A small audio frame classifier, trained from scratch: 32.6 epochs.
Rows from block 4, named by matrix and row number. Rows with one number belong to one channel. Each number is 128 + 24 x the weight over the matrix's rms, rounded and kept within 0 to 255. All counts start at 0. Numbers have three digits each.
# convs1: first pointwise conv (model.blocks.4.convs.1.weight, 240x240x1), inputs 0-119
# convs3: second pointwise conv (model.blocks.4.convs.3.weight, 240x240x1, transposed), outputs 0-119
convs1.12:145164097123097065129176109143170137141114126178094129161157168146105122145138105110111101138143136200102150093098155124142117143126130106141103137094100137138160105152181124112128109126128157172122095123134150143055108089144090110165148153122176134152135136158153103124129149144124165155137156150102124119126112141112125139123121111124178107144127129130118084
convs3.12:100135130162130146095199120132134136128106121098121145141110144103172185147143133184147117123114149170119120163179117125119132140136155118101111102080068130148121125116163115126124108144161086128120139149096117121124086117117121094135122135143111139139124122138164088099128124147130096121120113114118152130147102132128116103148138109148144173133063112149120166
convs1.13:105138111108157152119154159148130153139125159121148117128144152138104130107128116111131173114093140111155145140155142146088164155110161132146149114123137148135138141096109123136108131112145110057133133173118140165120162136147127089129157120093121123133109105151100107159104115186136086110099094138133143176131143121167089171176168159103128096116115113153112113
convs3.13:156100131076124137122075109154106130115131141128103138124143161116108147186123156150143091121141130067189137117099161122095153119124171127130095130119119136094141107123100071086115124102121146148167127082112148153144153102154127133114100090147116145106147157121103166119165155087144145155113114129102181128124146139137111112129102155176160188138146100170135129
convs1.14:137146140126150123115159107152133127130118108122083132098149134131088078109113091092146137142117132142140117133094167100088126119161122147123162119154135111107119142139152125145165078109118127128114091175117146126099092081118082176107145139121120094108126115103137150108116093166140132108109126113118114112129144145123182108173138132117154095094100118150117121
convs3.14:150138118136101105155109103162106173134118111095153144159146115131129146156135094123127153142144142108143092115101164133101143126150118084141129153135098133129152124154122118105124086175121082127133115118153148120144147117142131148134129097140119113051148136125113170103130103109137165154141123145133135130159142127122122157129131141165128137116123159124135108
convs1.15:157128089102165122081122124133117153146188095136124095138121074148102128135148149161188168145140114132162178117097109126108158117168148150110150127153118089096090136135139119116110114116122150103142130146112129141122144132119107133134178111142136092151140134157127098163171113154136128124132158109105138117156152116209127092126116120092109152145155138098097103
convs3.15:138137103176107150136113111139149092129157104138192109104160109138124115132099124120145039117178133067112153125151119142159153138120150103119123147137140156158176120130126142142118140118167121097121142156143124138088118156111168126109134146129152158162133124114119115178138110164112087112146145103149125110119126108108148118139122112104168147137150130130132149
convs1.16:122150102136134117151138176109115104116106128104098142167132162163112111131132125152148143152137102142130137137112132129161150155141108114128130163118132158102098081121152128126166123142140135125134137129124080125143116160139121132165113126159127110082149125131129117142130139111125154163114134125135135092097102118089179140113129117117150149107147134115169147
convs3.16:138148134120157137151153134128137126176097132133181098106073171147128108113127131142129113140111143124127119126113156132127083156168108135151120133144134107168091122149131115075126138144131105097157115171166112137135115106178130125120118104128128142109088113111145158133143154145136148118112124128134148087145126144125124154124151141104141098107147131118132113
convs1.17:122151135123135125107109105056114157149120145119091108087144135130139136163159106122138143158141162145119134127180126106153127135118128102134196115140107106153138173142127142144122119137053164148113161121160096131074143125163152116149095143112126187128153140118130129124107122100154111100075098116140125105163165124063143147098107085136120182112081107155110166
convs3.17:134093112175141107071180096207089123149135136169161123119142137162153116150179153149108156115140126110079109121103144131160121136152111121144119101127133147109149118117075143118116119125140160091109130125130149132108114132115167111148141103099105144131138166091125081147111093103109157118141144113101100122109137124104108125126122152137156154082144145114111153
convs1.18:154123145111153102131127131151125156116109148113071181182125098126122110153123166143099136135128176147123123132149109100160141137137111130131148145164129097109163133133104126108136115138143187151149129121143115148138113174151119116089143162103141123162108128127148175115078110159158110087129135187088131161156121125168094098099099114145097159123064130126169148
convs3.18:159121129112138124146134101169128107128111120109157157142130152140110147138131165140122132127113103110142140113140141136161114129127180128117158134164147119143156110108104156109117079149124097196138125178138147123120160121144158165150121114136144136131105143121166117144105131098133140129116103098172143135113144136203134179114139132101137136137095133119120131
convs1.19:154129115116153102113187148127126135119127180088140110122139098157232146092179135104126148153143147181120126141095106135091132163153107110144088154139113142145122152190131153104112113122128119136125107167139179123104131123121153105158081153120119136036109123150119130132146110079091136091127081045121118144099148085110101086138147108112145125120096133129076108
convs3.19:114110110137098116068116132097123127110146134070128177136163106095077118164110139126135134162093098087150135136088124150109127100133151106120148113097100128090166142171115137117115164132111119156103151125114078121136147086140167134089115089109119113086127110095125187147138111163115131169121108218148197129125120110129126132160079133125116109157169110086113134
convs1.20:133137118100127126120128132154135155142116114127145144130111137143132072140117141158138110107122114104151126121122124131124131175120123109133123130133106109107124182082130138168099099194154144148125112203163119105150149089135105099112150103156133131171095158133181090108117181149126091115141142138153125133148169103153141117115115096148125122125146096145105101
convs3.20:120147130107073146122142126112151113133113150109180156076158135125129137130104173150163067107144167093138133117114122101128109102163162102152111118120125098161117102150171147121154124146136090168129134192144148135118144109154117144143108107174105139121157146070178153131151122108112128182118103140127166128149130136088149106146140132139145090128162132141133103
convs1.21:131127141145097142123129155157158082139171130055127125107154112131128142128093145126111146124044076078130071145139134081178091148135141114119156139121114148135069117130154120127151131159148136126150125144142146146149143116158164123146123132188121118138074105118122115101109147113146138120105167149172137123126157104174125115164150079140118150129184096133182167
convs3.21:139107122121174128136071104147105104177107126206180139124123108130111162142172174157122124130079140070117142129120118112165171113103135162098122084109133110130117100152065099108134072063102113112148123106123128127131134130122124142118141138086113148125072164115112181168122122107132136165106102063150133122114142139135134123077137167147122145158119137114127114
convs1.22:130158145120131090123106122135110106164119079123140105118127084106135149118126138164129102111144144137154098140131104151104114148134140140120124156125143080107121135166098107127145130155132130148130166118142151162128114102126162148106129134182111136100115142105125139115099159094128150194151134130144123140113157110168138088121127160147147164106117130112112113
convs3.22:129127145120100137154104122139106165128104132143099102127136153134146145097106098109139151114170144112111120124152142141137106097127179140127115116093162136141133125132136111125129163126157128129117097139135119141141147153133135125118119103148115149117133149129118144106115099084110110139113133144064132100090130109120129140170116125123109133104140113128116130
convs1.23:143074142140134150115151144116117146123126110157087086120141148107131126117167070151120151125130133107139150102115079109121125128104120121120117106117117127161120075095124147160073144173142151143061182105168114111149079103141134133102135110113123063122112131156083104102125144133087131138106126138163141092162188099113108152140153140097155144135131089136125180
convs3.23:116164123114106128130139123073122138133087125100140162163116161124090188141135093123134142129084123095158158130123173118080156113101163122119116110140096126113093130144125135091114141095117125173153142121125123127143076124072096133159133121112136122118118137129151139117133126137125085179129137154147195052142104149132104119151112150184103115121099142141123101
convs1.24:147094132127098126119128120149135146141142109095090134118133132121128162112078097131135139130085146098143131135158109112130154112131126096109134082142136121078114117095110092135136123134123123073096133157153140101120111113138181149162116125106132137101134082104125100168145136137123163133110126148121166142134108159169117085144156096135145101126153107102152143
convs3.24:119102139127097099090116143149105113128126133123126155145138148113118154134147146127130154101077095139087133123129156109098104105091130138110126075122148106114155119163111118159122119055124160119151092126143144135128130096114145115130114117168123137083127173173083179075145118132151098191115130134135116134109127125146115119101118134097125156088144115123131147
convs1.25:109115127139110152164114124158188104132117101112092174155159194145139130127164112092085080150139092144148150118132118176083130106098157152129138108114142157144121111103123143125160140116146143090122139154137121092111146129088108118145101133131091123125148165139128150124135134118097165148148123119079141129136109140137138184114103123110154130162145133147159122
convs3.25:130147133088125121109108126138126118147130127142159126122151138105158115117122149156122055114147138127118167118156107125122123118127111109102153147098116132146124118106115105103113116134170113134146108153146140129103133115149082076139120131142091171113106140125090105119144091138127133145155117124128152162093129141135132113098133125116129133124180133095144094
convs1.26:126126102137144083177163072141123100153124149116160147085127096115126125119113130145087125120166134117134120137147163123142126118112145145134126152117101113156123119151186117148141100144134152158138141108104122157129109133140122127167095109127141135156123118104128139111103126127156150119122153136105101115110132107086143134121118129141145132121100135150132093
convs3.26:137103117131116112114121126143151154123118118118157099147126124142129121153099160128135124130101123102124163129157119126136131133103169152134106134149108131096133150124116169116153161170127135121111138120146138113117123139130140143121127128110118119089144113164110155158139118161113151120135134155100117112147146111116128136144111127135138142120138110131134142
convs1.27:130097122113170138129154141176173101113116105112117118127101119138156122114153124121151140124102107114173109117136135093156141159107149168131154171084118094112107157145132140129118123146135119143079133151093113124165149080151142109115164142137118138124114114157105111121100138149104143107097098129105141133111140105120108139126091124165135161146151143114107153
convs3.27:097137104108145124125100115110127128072148125105142118124152089138167117113121094091124150133134135169130124136139063139130130089153138119153132127158138137159170161133110145139136147139113118152075100140124124118139152114160109128101130166100130131146128080107108105143115105148120164085124129153167092150107119124101134113123113099095140155115120133143132170
convs1.28:162160105107103150142133160135123074130156153147138112093145141104158167116121115108120141132115105134132133163119081116097142126137201150157137149157107113159116109086110168126145123151148121138075101167129149129138170104102122113147168112177155139137142139111126130095123142134128116138077096089170127134117161157137137124118136165147087086103112086162091126
convs3.28:132174113117100106120109145116159150124155124173096169128139107178147112103099139117117143145130146117149123127168147098132160153131149099114129114178173096160085078094161100111114125115128054100088057172145164146156094176087091129121155133135122121136149141123129134102090109120119089130149136100157120077141113102144128097100155117167095134099095128109135108
convs1.29:144123181146156157137125168111149122086108102130152108140112169120104127162156164143132163113135143130099116165155157146138147078136133132153140117088123120122133149100138164126110125123093127160125146161119143126133108135121140110102116129134138115145122107148140134131151151130117152137122154138105126123139124126154111145148112122115052155135096115074119126
convs3.29:144140145110161147141125123130147085144131122172144128145091085141150111136119136097115146118115146122164146098118175133149111150127137115147148146130146131134116161089157138115124079169118102106109116100129142124123096113182129147127119106119133118161139109107102111180125099116140129135138148117114105154122129149121133133126143122138147115148151102089136117
convs1.30:148124119150118121086170137151113169155138094110072107130178132155098118122161131158151119141113111126126128138146126124161148115129117091146077129120105122100105143128129139121126140108140110119168132192096102141131147125150169152122089127109130110124120124124131145157140154117151113112141144119142152120137135136168098115154097134128033094160122132045151096
convs3.30:143154148188074128130127121111087112131133107138141132113136133109110139143123160182097136179172118125146123166103124119119115125193077118115130116130137130121088124151128119097140109066134139089141176149100111128123069102123132110123132131133138153151147134147167091132135125129122118131123110081140137099148111126100123111136145145111068122117100148128117144
convs1.31:137107122126148122109127181173088133148103094136119149135123116135121105092145069107106166104177196136131104135136100110151095102104131135098142130106109088102133141186134160114145104126159131149164123108121096102155119127087140110132122126116137114114109140152127181126153130096146112110129138162140097112141149104123146075140148136151121153109135118080132145
convs3.31:090133099137127134101103107126139138124166133158136117119106117116109129133167100142130105158095093139120135120116112114167145123113105145118159149147142107178122125080127171124156110067132151127112146153117130132136104114100157138108133149149130132142112106153140114142135143144117133085091134078208084144118129122126154080126158128105129174135167111131131139
convs1.32:160063141126118124099125161102153149148141079173115053153118139135143110089115114137099095163151136123081172123152135140140149090140074125099121152159085124107163134123087127143097114107120107119092077140124133120162115115131118169131150103179115139165078082109176128108047138102139169107144133199116131114128152101091128159151135158149126153123091108110127133
convs3.32:102138168106103169146131105128114154173133140114110085165080052164138153171149135089153157154100123108121159099120138106108112198110187151148080140163156127113091182083113129065158152166117144155110128088112115124125086140151110100133117126122138117134117156124154119126097138116117151138126124081137117149158140149138130162145169114128148136121103173131116132
convs1.33:161121145101137172120118129142122105122130131143112139135107146103106151172124126144147081132102097156158133098142117140118157173187144126116138088127169154113131088112074115146119138140097141163122099146139131187139161102147102174174176150133118143196144126136118151097144123139202117113079150137083132123171142102135091160143158102120112107143148161106102095
convs3.33:144035140101142138139128101160078098140101127171170161139135158135133147084097128190101073106098140127113102106131169139141138144118111151119175122094109142112136171142102130081125115132134148087138131114146121123098137116155139104131119147107137129134083159112161144127125076144142150154106147120073127141103131132154129197129125153137103120132198080134131114
convs1.34:129100151213150131117121166182163138129119104122096143103139105148120107150169129163166117105104100114117093108132123106084169111166159143137089084161116106108121159179107110126091120142097132151119131181145163150175114133138129127058132130118141117148112111154143089146126117132148122100113124124104121134159073156147111115113070123142116158125145128155125132
convs3.34:138119139132100119145147117130123140147128117089103133146120193144123112085125101121105190142133099114111110105129102083170121137126088150136164104123136124159107147115117112106116143121116136189099118154129098110145148156133159182085124144153124104176110120135107150121127106107142123133137155152110137071115142119157126180114111140140124165141106130112095118
convs1.35:097136086132122128115151125144096129161114111168138131153150135144095114162186119138162191128159135134140113127106141137156152117115074127146136093104146108114119107124166158113107133137123128128126125152096115148095097129125121132126117129151124132157107123126120094154150081057134123153109144157054112130112166144141129146113120157130166146120135096088075126
convs3.35:122138112172142117122149141153103156126134135131110123110146139122141142155086115090127141095121100125092149145116086142137082121133122127151116125150106150148176127161103098100111108138121111107126105086107134140132135179081179067085138124113132108126112148113114107087121102148131132135127121136026140126147117134113119130146109122130136156104107111126109165
convs1.36:134131116118146123137112112129140122159096134140145132132150148135108121137120147110078128134099123143118108124127131140162190089118133133119132133095125125144166137156133134120122106112129136112140105139126132122141097125132101089127108130162122117127169100141149122138124129149135142146111116159156143155143149111169138119124102135120131149120112126110091109
convs3.36:142103120096117118142139123116128129159148113166143126157142137126143105133120146135127176110078130146139134129152142122112076139121114092128135118090135146126129125143102107114152092119127142074134130081119120118120109108153098110138136142097127127116155149116085178112143095109127133121110142132119133113148112130138127137110133156119127126149140127089125130
convs1.37:129136110120149145096151114126124115207110144134129179133128166125162138107127140128155141110124146123166148135133132141091094137178138122134138130139113101105152125110107110164098114149150145134085105186104126148147163111114138088147113092127178154134087157100105095122143153144114107127123129118127122148111177156113157151151126121131095110141120118154100138
convs3.37:142112103135151112060098077157165120112127112160124127147164123127139176093084075180101128130148131158123127123156137146183112145154168147132166146124132138168125125089142141149108121145113097112173143105186076129124085128152166137088134117124148138113163139103125117144120066137137129121147129071086120090094128103144125122113091128141139148176127099106117136
convs1.38:154121074154107118125140093153138068140162139151120142067136162125119109130163122109116087113130092104093135114104152102129127099084159132171146136108120127143095126132193112100173075132116130159114119150073136137141130108106133155113144112126110115141145129157160124133116148126135112174131146153111153120154167118107137162102130113169166119144138108116168091
convs3.38:115157086129154161134141117100161176145127121101139149150165115137123096072118123086149137159129172163145144128086110139155098163138136152121101134091076126112154128105192101145119136108104147174124092135176092123140107117100110140134109106125125129138121132167100152138121127109137122144125143125130142095153111119101127079127105081143134106153072112103127126
convs1.39:143165159117110120148090097150123143128164108136157136146145160111166105110118096113091109155101118114109168124104112124172154100098176151097146141064133140157105120150128127082132102084136100118117120157123109105087147145105129118174130122133136164167125122115115126161132138130147136113123163140143117135134135109135108152145117163149086121145141101084137133
convs3.39:098119118094107115113157118127101131112129091126103120120139130109105117131155159154125097157091112124134134162107113116132114125110168123115140139113133124121129156131117152141126149136113188104139145080100121106126130097154135108147154143114129130060106109117093148160147147099130133116127158118127148170125122129098103098113109156082096132124149141154123118
convs1.40:125109130111104113143166162140159191158175136145161127165157107149137144150139107095145103120132142096116139117100134136145143142085077136134101135115138143163129141102111132122151143130104095104109102129114123098108110144137102118085090124173112135129137124133149094170117124102139103128159137093142123135102132117161121123140143173127135109137095127088127135
convs3.40:120116152110156147106113126106152121158136138126125127082083103130174183069137139137141203135124058138146120107136172125114129161086133119129116107085157113114120146165132145147139112134106174164111138105163160152125165147137144176126126107134105104111077113146057124134141154118135142095135114186098093136139142138160146111120138129138138101153085142117142130
convs1.41:130118166147119120137103117155172124142175106149116150153156145111094121098153108135160131110188122103106171137115154119171147123169162078073109101143149130151087137181182081145142092110157126172126132155141152127154134128126120183159123110180118145167137109144134156186197097114105119131139083146063146117143149141121114130151111100123145024091176136132164111
convs3.41:125061119186138137145168143146109124108104126109114158188126146106144127174114145161121118140139111118040105130134112147170094138152100110144109089104153118148116139130081081095126066113150104161098106139164147133132122116098193104146136106111121138129103171137140121089104051140134155138127118126126093148098138159165120197103161122131106148155137119118153130
convs1.42:157125124137089180117129082094116124100176109138172129163134153122145130137096139140144173132121052109101111084154149166135130154184146129091129077136111127109104126221118129169146145119105130146125119169141169114133116106147141118112142142149141160146101123144152183126184142131124117116128110132199119100147110119143089128187119114105152152094124152150149164
convs3.42:116128167083130148168133125095153135114062135129142173165097143131116134117140142148128126141069111155129121104146138138166145153116180125090155079116201118126124144090157084168142129123128133137150121121138145097150123107139155110134107113138149121165143163096132152137108170154154155132143136092145166151128137138195111169066118157114133090150106106101119138
convs1.43:147075125101160124098133095136117136150141103117118125141130188114111090143107148061126128123124120151160128125114122082122115128163128107099137123139117084109124128152088127134096110078142129147132126130156116103073138121125125165121142117098140141140127135126117123096134125100101118097139107126122132122131157128122126136130131118103106149100160125122135111
convs3.43:126142124131126137158143144127141131141146140108137137125131139115153101123123087119109117124092106146073133123141115137114108131147134134139120126091148142106140151113106103120130105137130114165157135138159129135130121134138154126148125128102139136117083131136133124147102116104124147148110139135100139125114129127201142187110118116145132161155142146114117118
convs1.44:146151108146147130112104119146106114117137064168146132144167123163113109174118131135210144132126131083117140123116162162154131127195142129138087147120151111075141150124084106122125146166130178167140091184118139159124115105105087125166146136094135112143144083127154131104100087135150101137131126182075156114118151115111111142140124159114201146100071154156122130
convs3.44:123160155147153141133141114098163177133155136125128142159139158111133112110124087130184096121171150124128122158185144109155179159107116110125144119135106132113137070125123158126133116106117122121155223160118114143112134115064082114114156148150135158097123137124161115143081119100111123192089104104168128089122100166082094101141095114228103144108067131197121106
convs1.45:152177123079180128141109146122099114102137153090093165113104119110116096105159141149163155122125173112137136126129131105085101139105060155113165127168093118133131120172143110127102172093137100138150154125182102088126104146158132103101110155155106171099112140119108085121078103118150139131131136109203115133100125098112142119109135115096149129140104105198127123
convs3.45:143110129110143141151168143095140135134092137125129154112148156131163138149095178118123158124127177154114113135095126110098148189124132107167120104100130128122092155155110106069124147150129133116118150118109084120151154117173159107177118129097125110103178153081138144082125091120163129169094109182139108119156110143132120178139141133164067131120141116157136129
convs1.46:120117157137109136066090141133167116127133137162122115128108152140082128139138090040150134131081183125165118118126111106101104092172144146147167117144137119109139155124094103101152130134113128091143097123097121124126116092094126109110082151117163116167087136124130113121109100128116115116141160133112138171156109095150165133128122123099132130165151080149104096
convs3.46:147118125081139117133119099169106115151162149094149097104134116148109124110162126139137153120101125114105166124146139120113156105141082158124161180121085113129150132161141187110165155106118181128117143088099159126123149121156115158135129107104116140128134139132132101154141135150128157113130122127064097168139143136112143115161098145146130123125163102136118146
convs1.47:135118127158115131085100103151113098152126128138144076086107129094103090139146127091101164133132153153168154116075136098126164103090163134134135119091143113143085146143104099135140153109136097109126084127138124122099133120139148126146087134125120128155060114144103134127144124155125137117147195098114122165136164143128136103116154136106103143134098130106102111
convs3.47:119112151117112148118102160096146124148101163136167151139127181147130163158095144152128121116136140125149142083113125143132117134127144145145116113119146121151133082170124099128164147139149103142113133172152139100115117083148115123157116152111100148158179124116147141139141159151125141145063085142163141121152136129142141175094179095144085137117126142123133142
convs1.48:150122121159152116145133128090132129115151111135101107091141091125154111153160129137133120128151150118134146124115150180161141130100148135132112146164116132086114142142106150109135114096129102137121135125120110137119098106129120133197133122115174107148116104130140171114129143155171155095113096168152137132117138104075115161133121161153134118091084150117117135
convs3.48:119134127133133138153140113114108114166137136156142145099109123105154127124157146109121071123149156159147135166119118148118145138140134103151111083109094123123158127132111110132112098124125094126159134148147100101118139119118128131143115114114137120179126171093143102164136084118135137145118130121118131128110133149110122131160144119178143162134107157083122130
convs1.49:161123163163114088113131109112146174141159145147122076149129155127122128132136104125169123114173118128154173128136102138146101133148131100130099137085114119092136122123093123130117166148100108141189152151103109142093143106107101135137139111115126155127123121161110149173130027111131122096144171138096122101104162106120125129137115111171071096127123112127104118
convs3.49:147114132148117111092135114110099103090110117146111136110148121132100150141130138129117126121150126129151108108111127124120132121158149064147125116160113120156110144157147134135114064084130174187135135150113101119131089156094146078131121127133122131142145147116123137090124022139131114173130115145115151090079151111108115088169103105118089141098112085177120142
convs1.50:149166119093146115112092102115120124100122138132118160160127091135148118181185139099137133094146137172109121100139181124137113133150079122154141119128134149111142101146124103139118114200096138165131155110167096110092134111117107085118118084100107142147166112116134079107113087129124119136125122112126151142103118125111061096138134119091136162134114133180157125
convs3.50:118114130143119137102148125097104150115131121138107141145161140081119130086113122144138131126142136128123105124155141125122149129136148109149142095087130133172154111110150084091138115073158095107103165124180116128127141120143111143133107120097121152144153136100151141086109112127148140095125126167130150135150141138144125135107112128143155175113141094121134114
convs1.51:109141145150160126108109111094108158129124130094084095139138145112120110110152144163177126135172129079172187142155144168147151114101119134111140104082103096133109136132118162176117129128085124136133130144103128112149089149134114123119149101154130135121156108131110120125138089095156157147095103135125106170109160131138115134131133172172169142083104151101100144
convs3.51:120115113150085128137101145161119138133093107140121129137187114132100129161139109098098120167114115118104142151140073137122147077186063131145140146161121142132128191094099104140121150141122122146115138116097124124162135180092140118098131139134129129126125108122123126134111142124127133113164144119116148138099125144139121162152130124146172164079151126156130145
convs1.52:123143128152141133099179097094099138143128118139159120124122133123123117131115133135116118118093109166127180129126166106160161100119140086157133138137104162132110121143095124120115132097152108108142129123127118117138108131133162116133146109083112116144146137139084102137125114151176117140079127156124134136114087126165110126118111122085157133112107153147111136
convs3.52:107117108135118127206194129148119147143111126121153124143118088128158138180129147131106115121098167146137101119097162105158086156108119125135121129105140132121065114134146128122141124205131118105150143121111143122100149114175130131147116141163122117145164166147112167133123106082144135141127122122114158105141134109139135132130130119124126133163124086132137098
convs1.53:122125129156123149116088114127129128127114094123177102183122117117112128115120154103170124111137144101168151080132123121146113115135104114120122067135113148104105121178137143135121149073100141127123121132125118092096100127117101147096154115168128142126109113102119135146168133107121110122121110157128117132136163098127109097149123136074113112112141153122145139
convs3.53:142123126153131120106113101142136122138115109151152120086094152148118178080130118142119150116194110095150135124143118121119142121117114164110113167146094115153134120142129121066120092127124081123127110152146133144132167133111112111137131135146134112110152113133096098169140106140113151143111133103156160145110129111086133142139136110087124124116124153146118111
convs1.54:138119131144134131124111123136139114129105154143107117131141111133132136120129135132101149142149160115141088122124143103132091131123123130114122114128138118127148131154130116128139133138137163107132129124127131110099118116115127129148137134120120134101128139143115147138098147126135138136127126122130137122134136127138129076111122136123122120109150134120126141
convs3.54:121137125160117125115127146114124128140143116115119117137124123132141117103140131125127117115124106126148128126123134123106130134139108125127114131113117144137107132109155138138138130106129143106128140165101130134137105129106127120132129122152134128101151112135140124131125145104125110125118133118118123101126121123096135069150124122130134117120141122110125130
convs1.55:117161106108145119107072121151126108187123154120084114094148110107158108117141154145142131119122122109101133152141106128105140123133147148156179078153114167140085138135167146134152132107149124113118109161160129114118093136112132148123070123176153142112124148125146128147097112088128180145170137131102122154114164146123098142145084140110133124103119129123107137
convs3.55:134127120134083110136115128110123157118133148159112140096161135132150145093130131102132097139120119116106111129134133130092170111135149123109108131143113133103166114149151107123122046121135153138132081204139099113149138118129127132153128125165144105074141131141133133147106075079130150134104110143094102118098134136117125120150086117125080108091157159145112128
convs1.56:123173126083109136150128122126132122088099147125141107115151127109131127144113101146131127140135149154142113130128179111099127158117162094094086128151110141124160110120152144124146128136106128147127123133097155140115110119124151136124168139155105129108087133127121117113100130152103070139081119124124146129134094112176161126131139131095148126120105155128112110
convs3.56:137143141093142118104111110126140163107117125114177086155136137132086117097148084133141144133188114125124120130105173104097092102134116115095117129089141109128129119175091138110132115075138148124107140139118162127131085112143109101093114102135123125111144129137132126090129144148140149094150145157119172128119110128121146096116112144123114142116124156137129134
convs1.57:148165102120117139102166166118149171103148107153145113150153139126093119156139164128146121135160148164111170130135155104145143145124119115127158122129137112108114122090131150124161132117117148121142095148126148158136115158103137152109139115133164110128138123128150125143116142113161134141149118131119120141132143116123074130134088133167090121121133134072137123
convs3.57:136122140141137129107162148138161129180128157167122140130080097164161125136114129112110150102178119104143115062127189119152117173111150125134118112113136101151107154094170105160165102140127079130101136126161144139127106155154112169127116106152117121124174150114129127150125131134131137127136161119082071130075131149144162117153131129140128115156108102124128121
convs1.58:130131167156149132148116159112108091179090115137138149174134139144087132103119152110123152111175150071117144153144084150123113141133170148118099093138166122144171146114067118097149159174116156134117100133142140129117134120122113117141071150141139116104137120170104097132156126204134130098108132141140112136102135143112155149138142140118146118139092174161081131
convs3.58:113140125150115116112132134092161146101116134133129110160130083152162148152142094135127134142137144186161123121158150142186101113109143140145082142135136129121104153073170130189105100198140131092095099144124116135123097107155172150069125155126105121164190131142115055108123119141133127098134148110127125146111115117143105128143145106132182078153105127095113113
convs1.59:135144137116155119140145126128093131130149103152101128141151160126066136092137078105134138140154145125113108136062128156103139114083112077117176145103138155143147160135111125121112087075148117145135129159124149117118130118111161133109127118149154127143133126117126064132141148158139111095138098127094140132128085113140131153126157108099101103152118114110141144
convs3.59:111128106167116136157165164178113123142126124166148113128106128125156124143121143076127133101099118146105135146117128135123110096134113137126101153126130137126129148159081076192121075158139147173182110086147123143117183119142123098110118103138122120110088130113129107144154091101134119158148117130119097126123113137144120155096124122101203139155138142107107116
convs1.60:138126157120163132130080146107148101113159128139126122142124153150173139119150140146106089139090111103139156148143133094127105141187128126148168170132113151132166112117135124148154135176117153151143107160123176170115120144111109146140146173149116115106106102120113150147111115147122135075145115166158131129121127124209154140107155145120155121131111129093153132
convs3.60:157162118110112150161132126115132080096109105115158129134113124131098089116116145140137029139137149126125127125123092109112102121139074106132128148125134138119130125133121137126110150148148146174182146223120125133122140107170065100133147138129137132131117097119148153161149118145105105100138124149130133102130139108126128143089137124118166074164183138084136111
convs1.61:115122190143117138121118112142135118146131143142174127167140118111128134145104140106138126108099104110113143134153147131084085078118092118130159118126138185100100128160164114137152133131155138143079115151138125146150117147118120096146158106131121129153083125143093134122097100109152144146115129115130136140099151087142106120118126164099121130123110112149113148
convs3.61:136134156140118145098078116132146094137142112146146112132106124135118144120118138123132146103131104099099133119109129153125107091098129121114150140161140117135123163130122126141112174129143140117131145118150147124103119105142152102105133122097135140168176102126088121147120142149127149137150147153109114130139126130135139141172137166086156131099131114128131137
convs1.62:138097126148135145148089103146138075164126133112154127085120126116113153126116120138114145116135107063139118112120151075172120047127098103139116132111103160142117133126109156173147097083125123106126093166140150122088122124114116155051143134099103108104116114109127137145100096085126195116078128156083141112128103093138098116157108159194087106125121145144109107
convs3.62:138136149119150132129096115175137105152099131130104114113116114099139099069120135143128116118131079126130129135125082113129100081144102079116145103101132147120167130151111087083129155081137142129094140109116133115119120119120147109089139132127141139114047143123088134124114135067106155146142135148089146105105112137141116103123081116129084219089074172079135142
convs1.63:113121123177143147106031131133125097152136106106135143110130084145088107130139113139183101130125127119125127127128124091083166083128095138108115138132157160099116143130142138111118124072117128133124101128126136132125117126122152109105111126139127140103105148127139071101076151171131099106139115089158127137127145123127110104124132126058115157101082090161138125
convs3.63:132132159142154152062083108122150081146096139159137119109118123148089144137104153145135137121177123094157120131140131140155121093119119148106152158125137119162133137139114120120115133096139126120134093159097131111119101125118107136102147145140141154118110146132114086166149152179133149094111125076164132109093118119136115129139126101076113128150064138111108100
convs1.64:139117132113130133133105143084163126117138140138144116161127175140123100154207141117164116105112139162122168115118112166092117137151125115145137114152090127166122102117131123140111130146125160134120143132137102104102090142136139109093125132121125118154127135139139137144130134124145129126155122127139137149107135154074141191148132135139132165126088203120127145
convs3.64:152153139126130147128124123132170167144133123132141104140101094141139089087111108076140099142137164119086124139140130116115120128130126157119106133141117118131149132112124111152124111137114149143142162070132134137159084142094141126141136133117140113117129136140141117145136107114118130117132132140150108160147117145141138151120120113123106145145131140115131115
convs1.65:097091144163124077118125136141123143133154178138145104085134127164135114111167142160173142138164146124138146108133141128145144124129127116159118104173094127144123128113143116080119134115127151146113102115145131118100118097102099094077109124116115145098117108114157132112132091085108118116152132141031118126125130128096160132151125135146187110120107112142102099
convs3.65:105176114169116102133117138111151131127129120104158113097124122123087131157100135110125119159121163131128155130104117119133141150140127127108125123134100133115133135128123086138114128143111157108149142117105136134141090084120112106135138110147113092077072138123109159177122160170118098125128109124176132136169132129145138169067139138126104079184141170135135113
convs1.66:107115099136167083095102131143161117142113134144056152094129080130110155138134088091125100123157126139137096123088162104114133073148093126128123139155121111133130115135089116110136131097143143090187093135140146138108130134140114136172092137153096104139110137104138187161143103142098107121145161170105082114120145142131158115156128132128159152122101106111111130
convs3.66:137117132114107124130114146109147083133069103139155147062112150127131151142145135174117113129128090137133141134120079133143097115128141115126121113124141120140125135142170106157139139110145135160136108172167117109111163145195155096143115121132144132126158114093109151140177133107127130130143142102125118159141131128166134158081149123084160140144167130099113110
convs1.67:127170129135110137121107143131132133110144092158118101173122154141112078147123150114104089167105085088108114130149122130076143153142118131151136137134152115138120123098155134136151126134120079111115129133123140100123090135121110156133114132132095092097120074139115147161129177159143096107120125116132130121155152117136147168141105118097156136141134188137183141
convs3.67:126128131131111142121161125148122076147114122158119139099128138141099139139128136163112174135089128108149157133132127132148137129102146130126132124110156110094143135160131133136115113154135122152172122140144130116111106094167131146165128100138134127112130128081127127139130104132144119134140127119133146147104147122149107154102122139147132103151175126109137131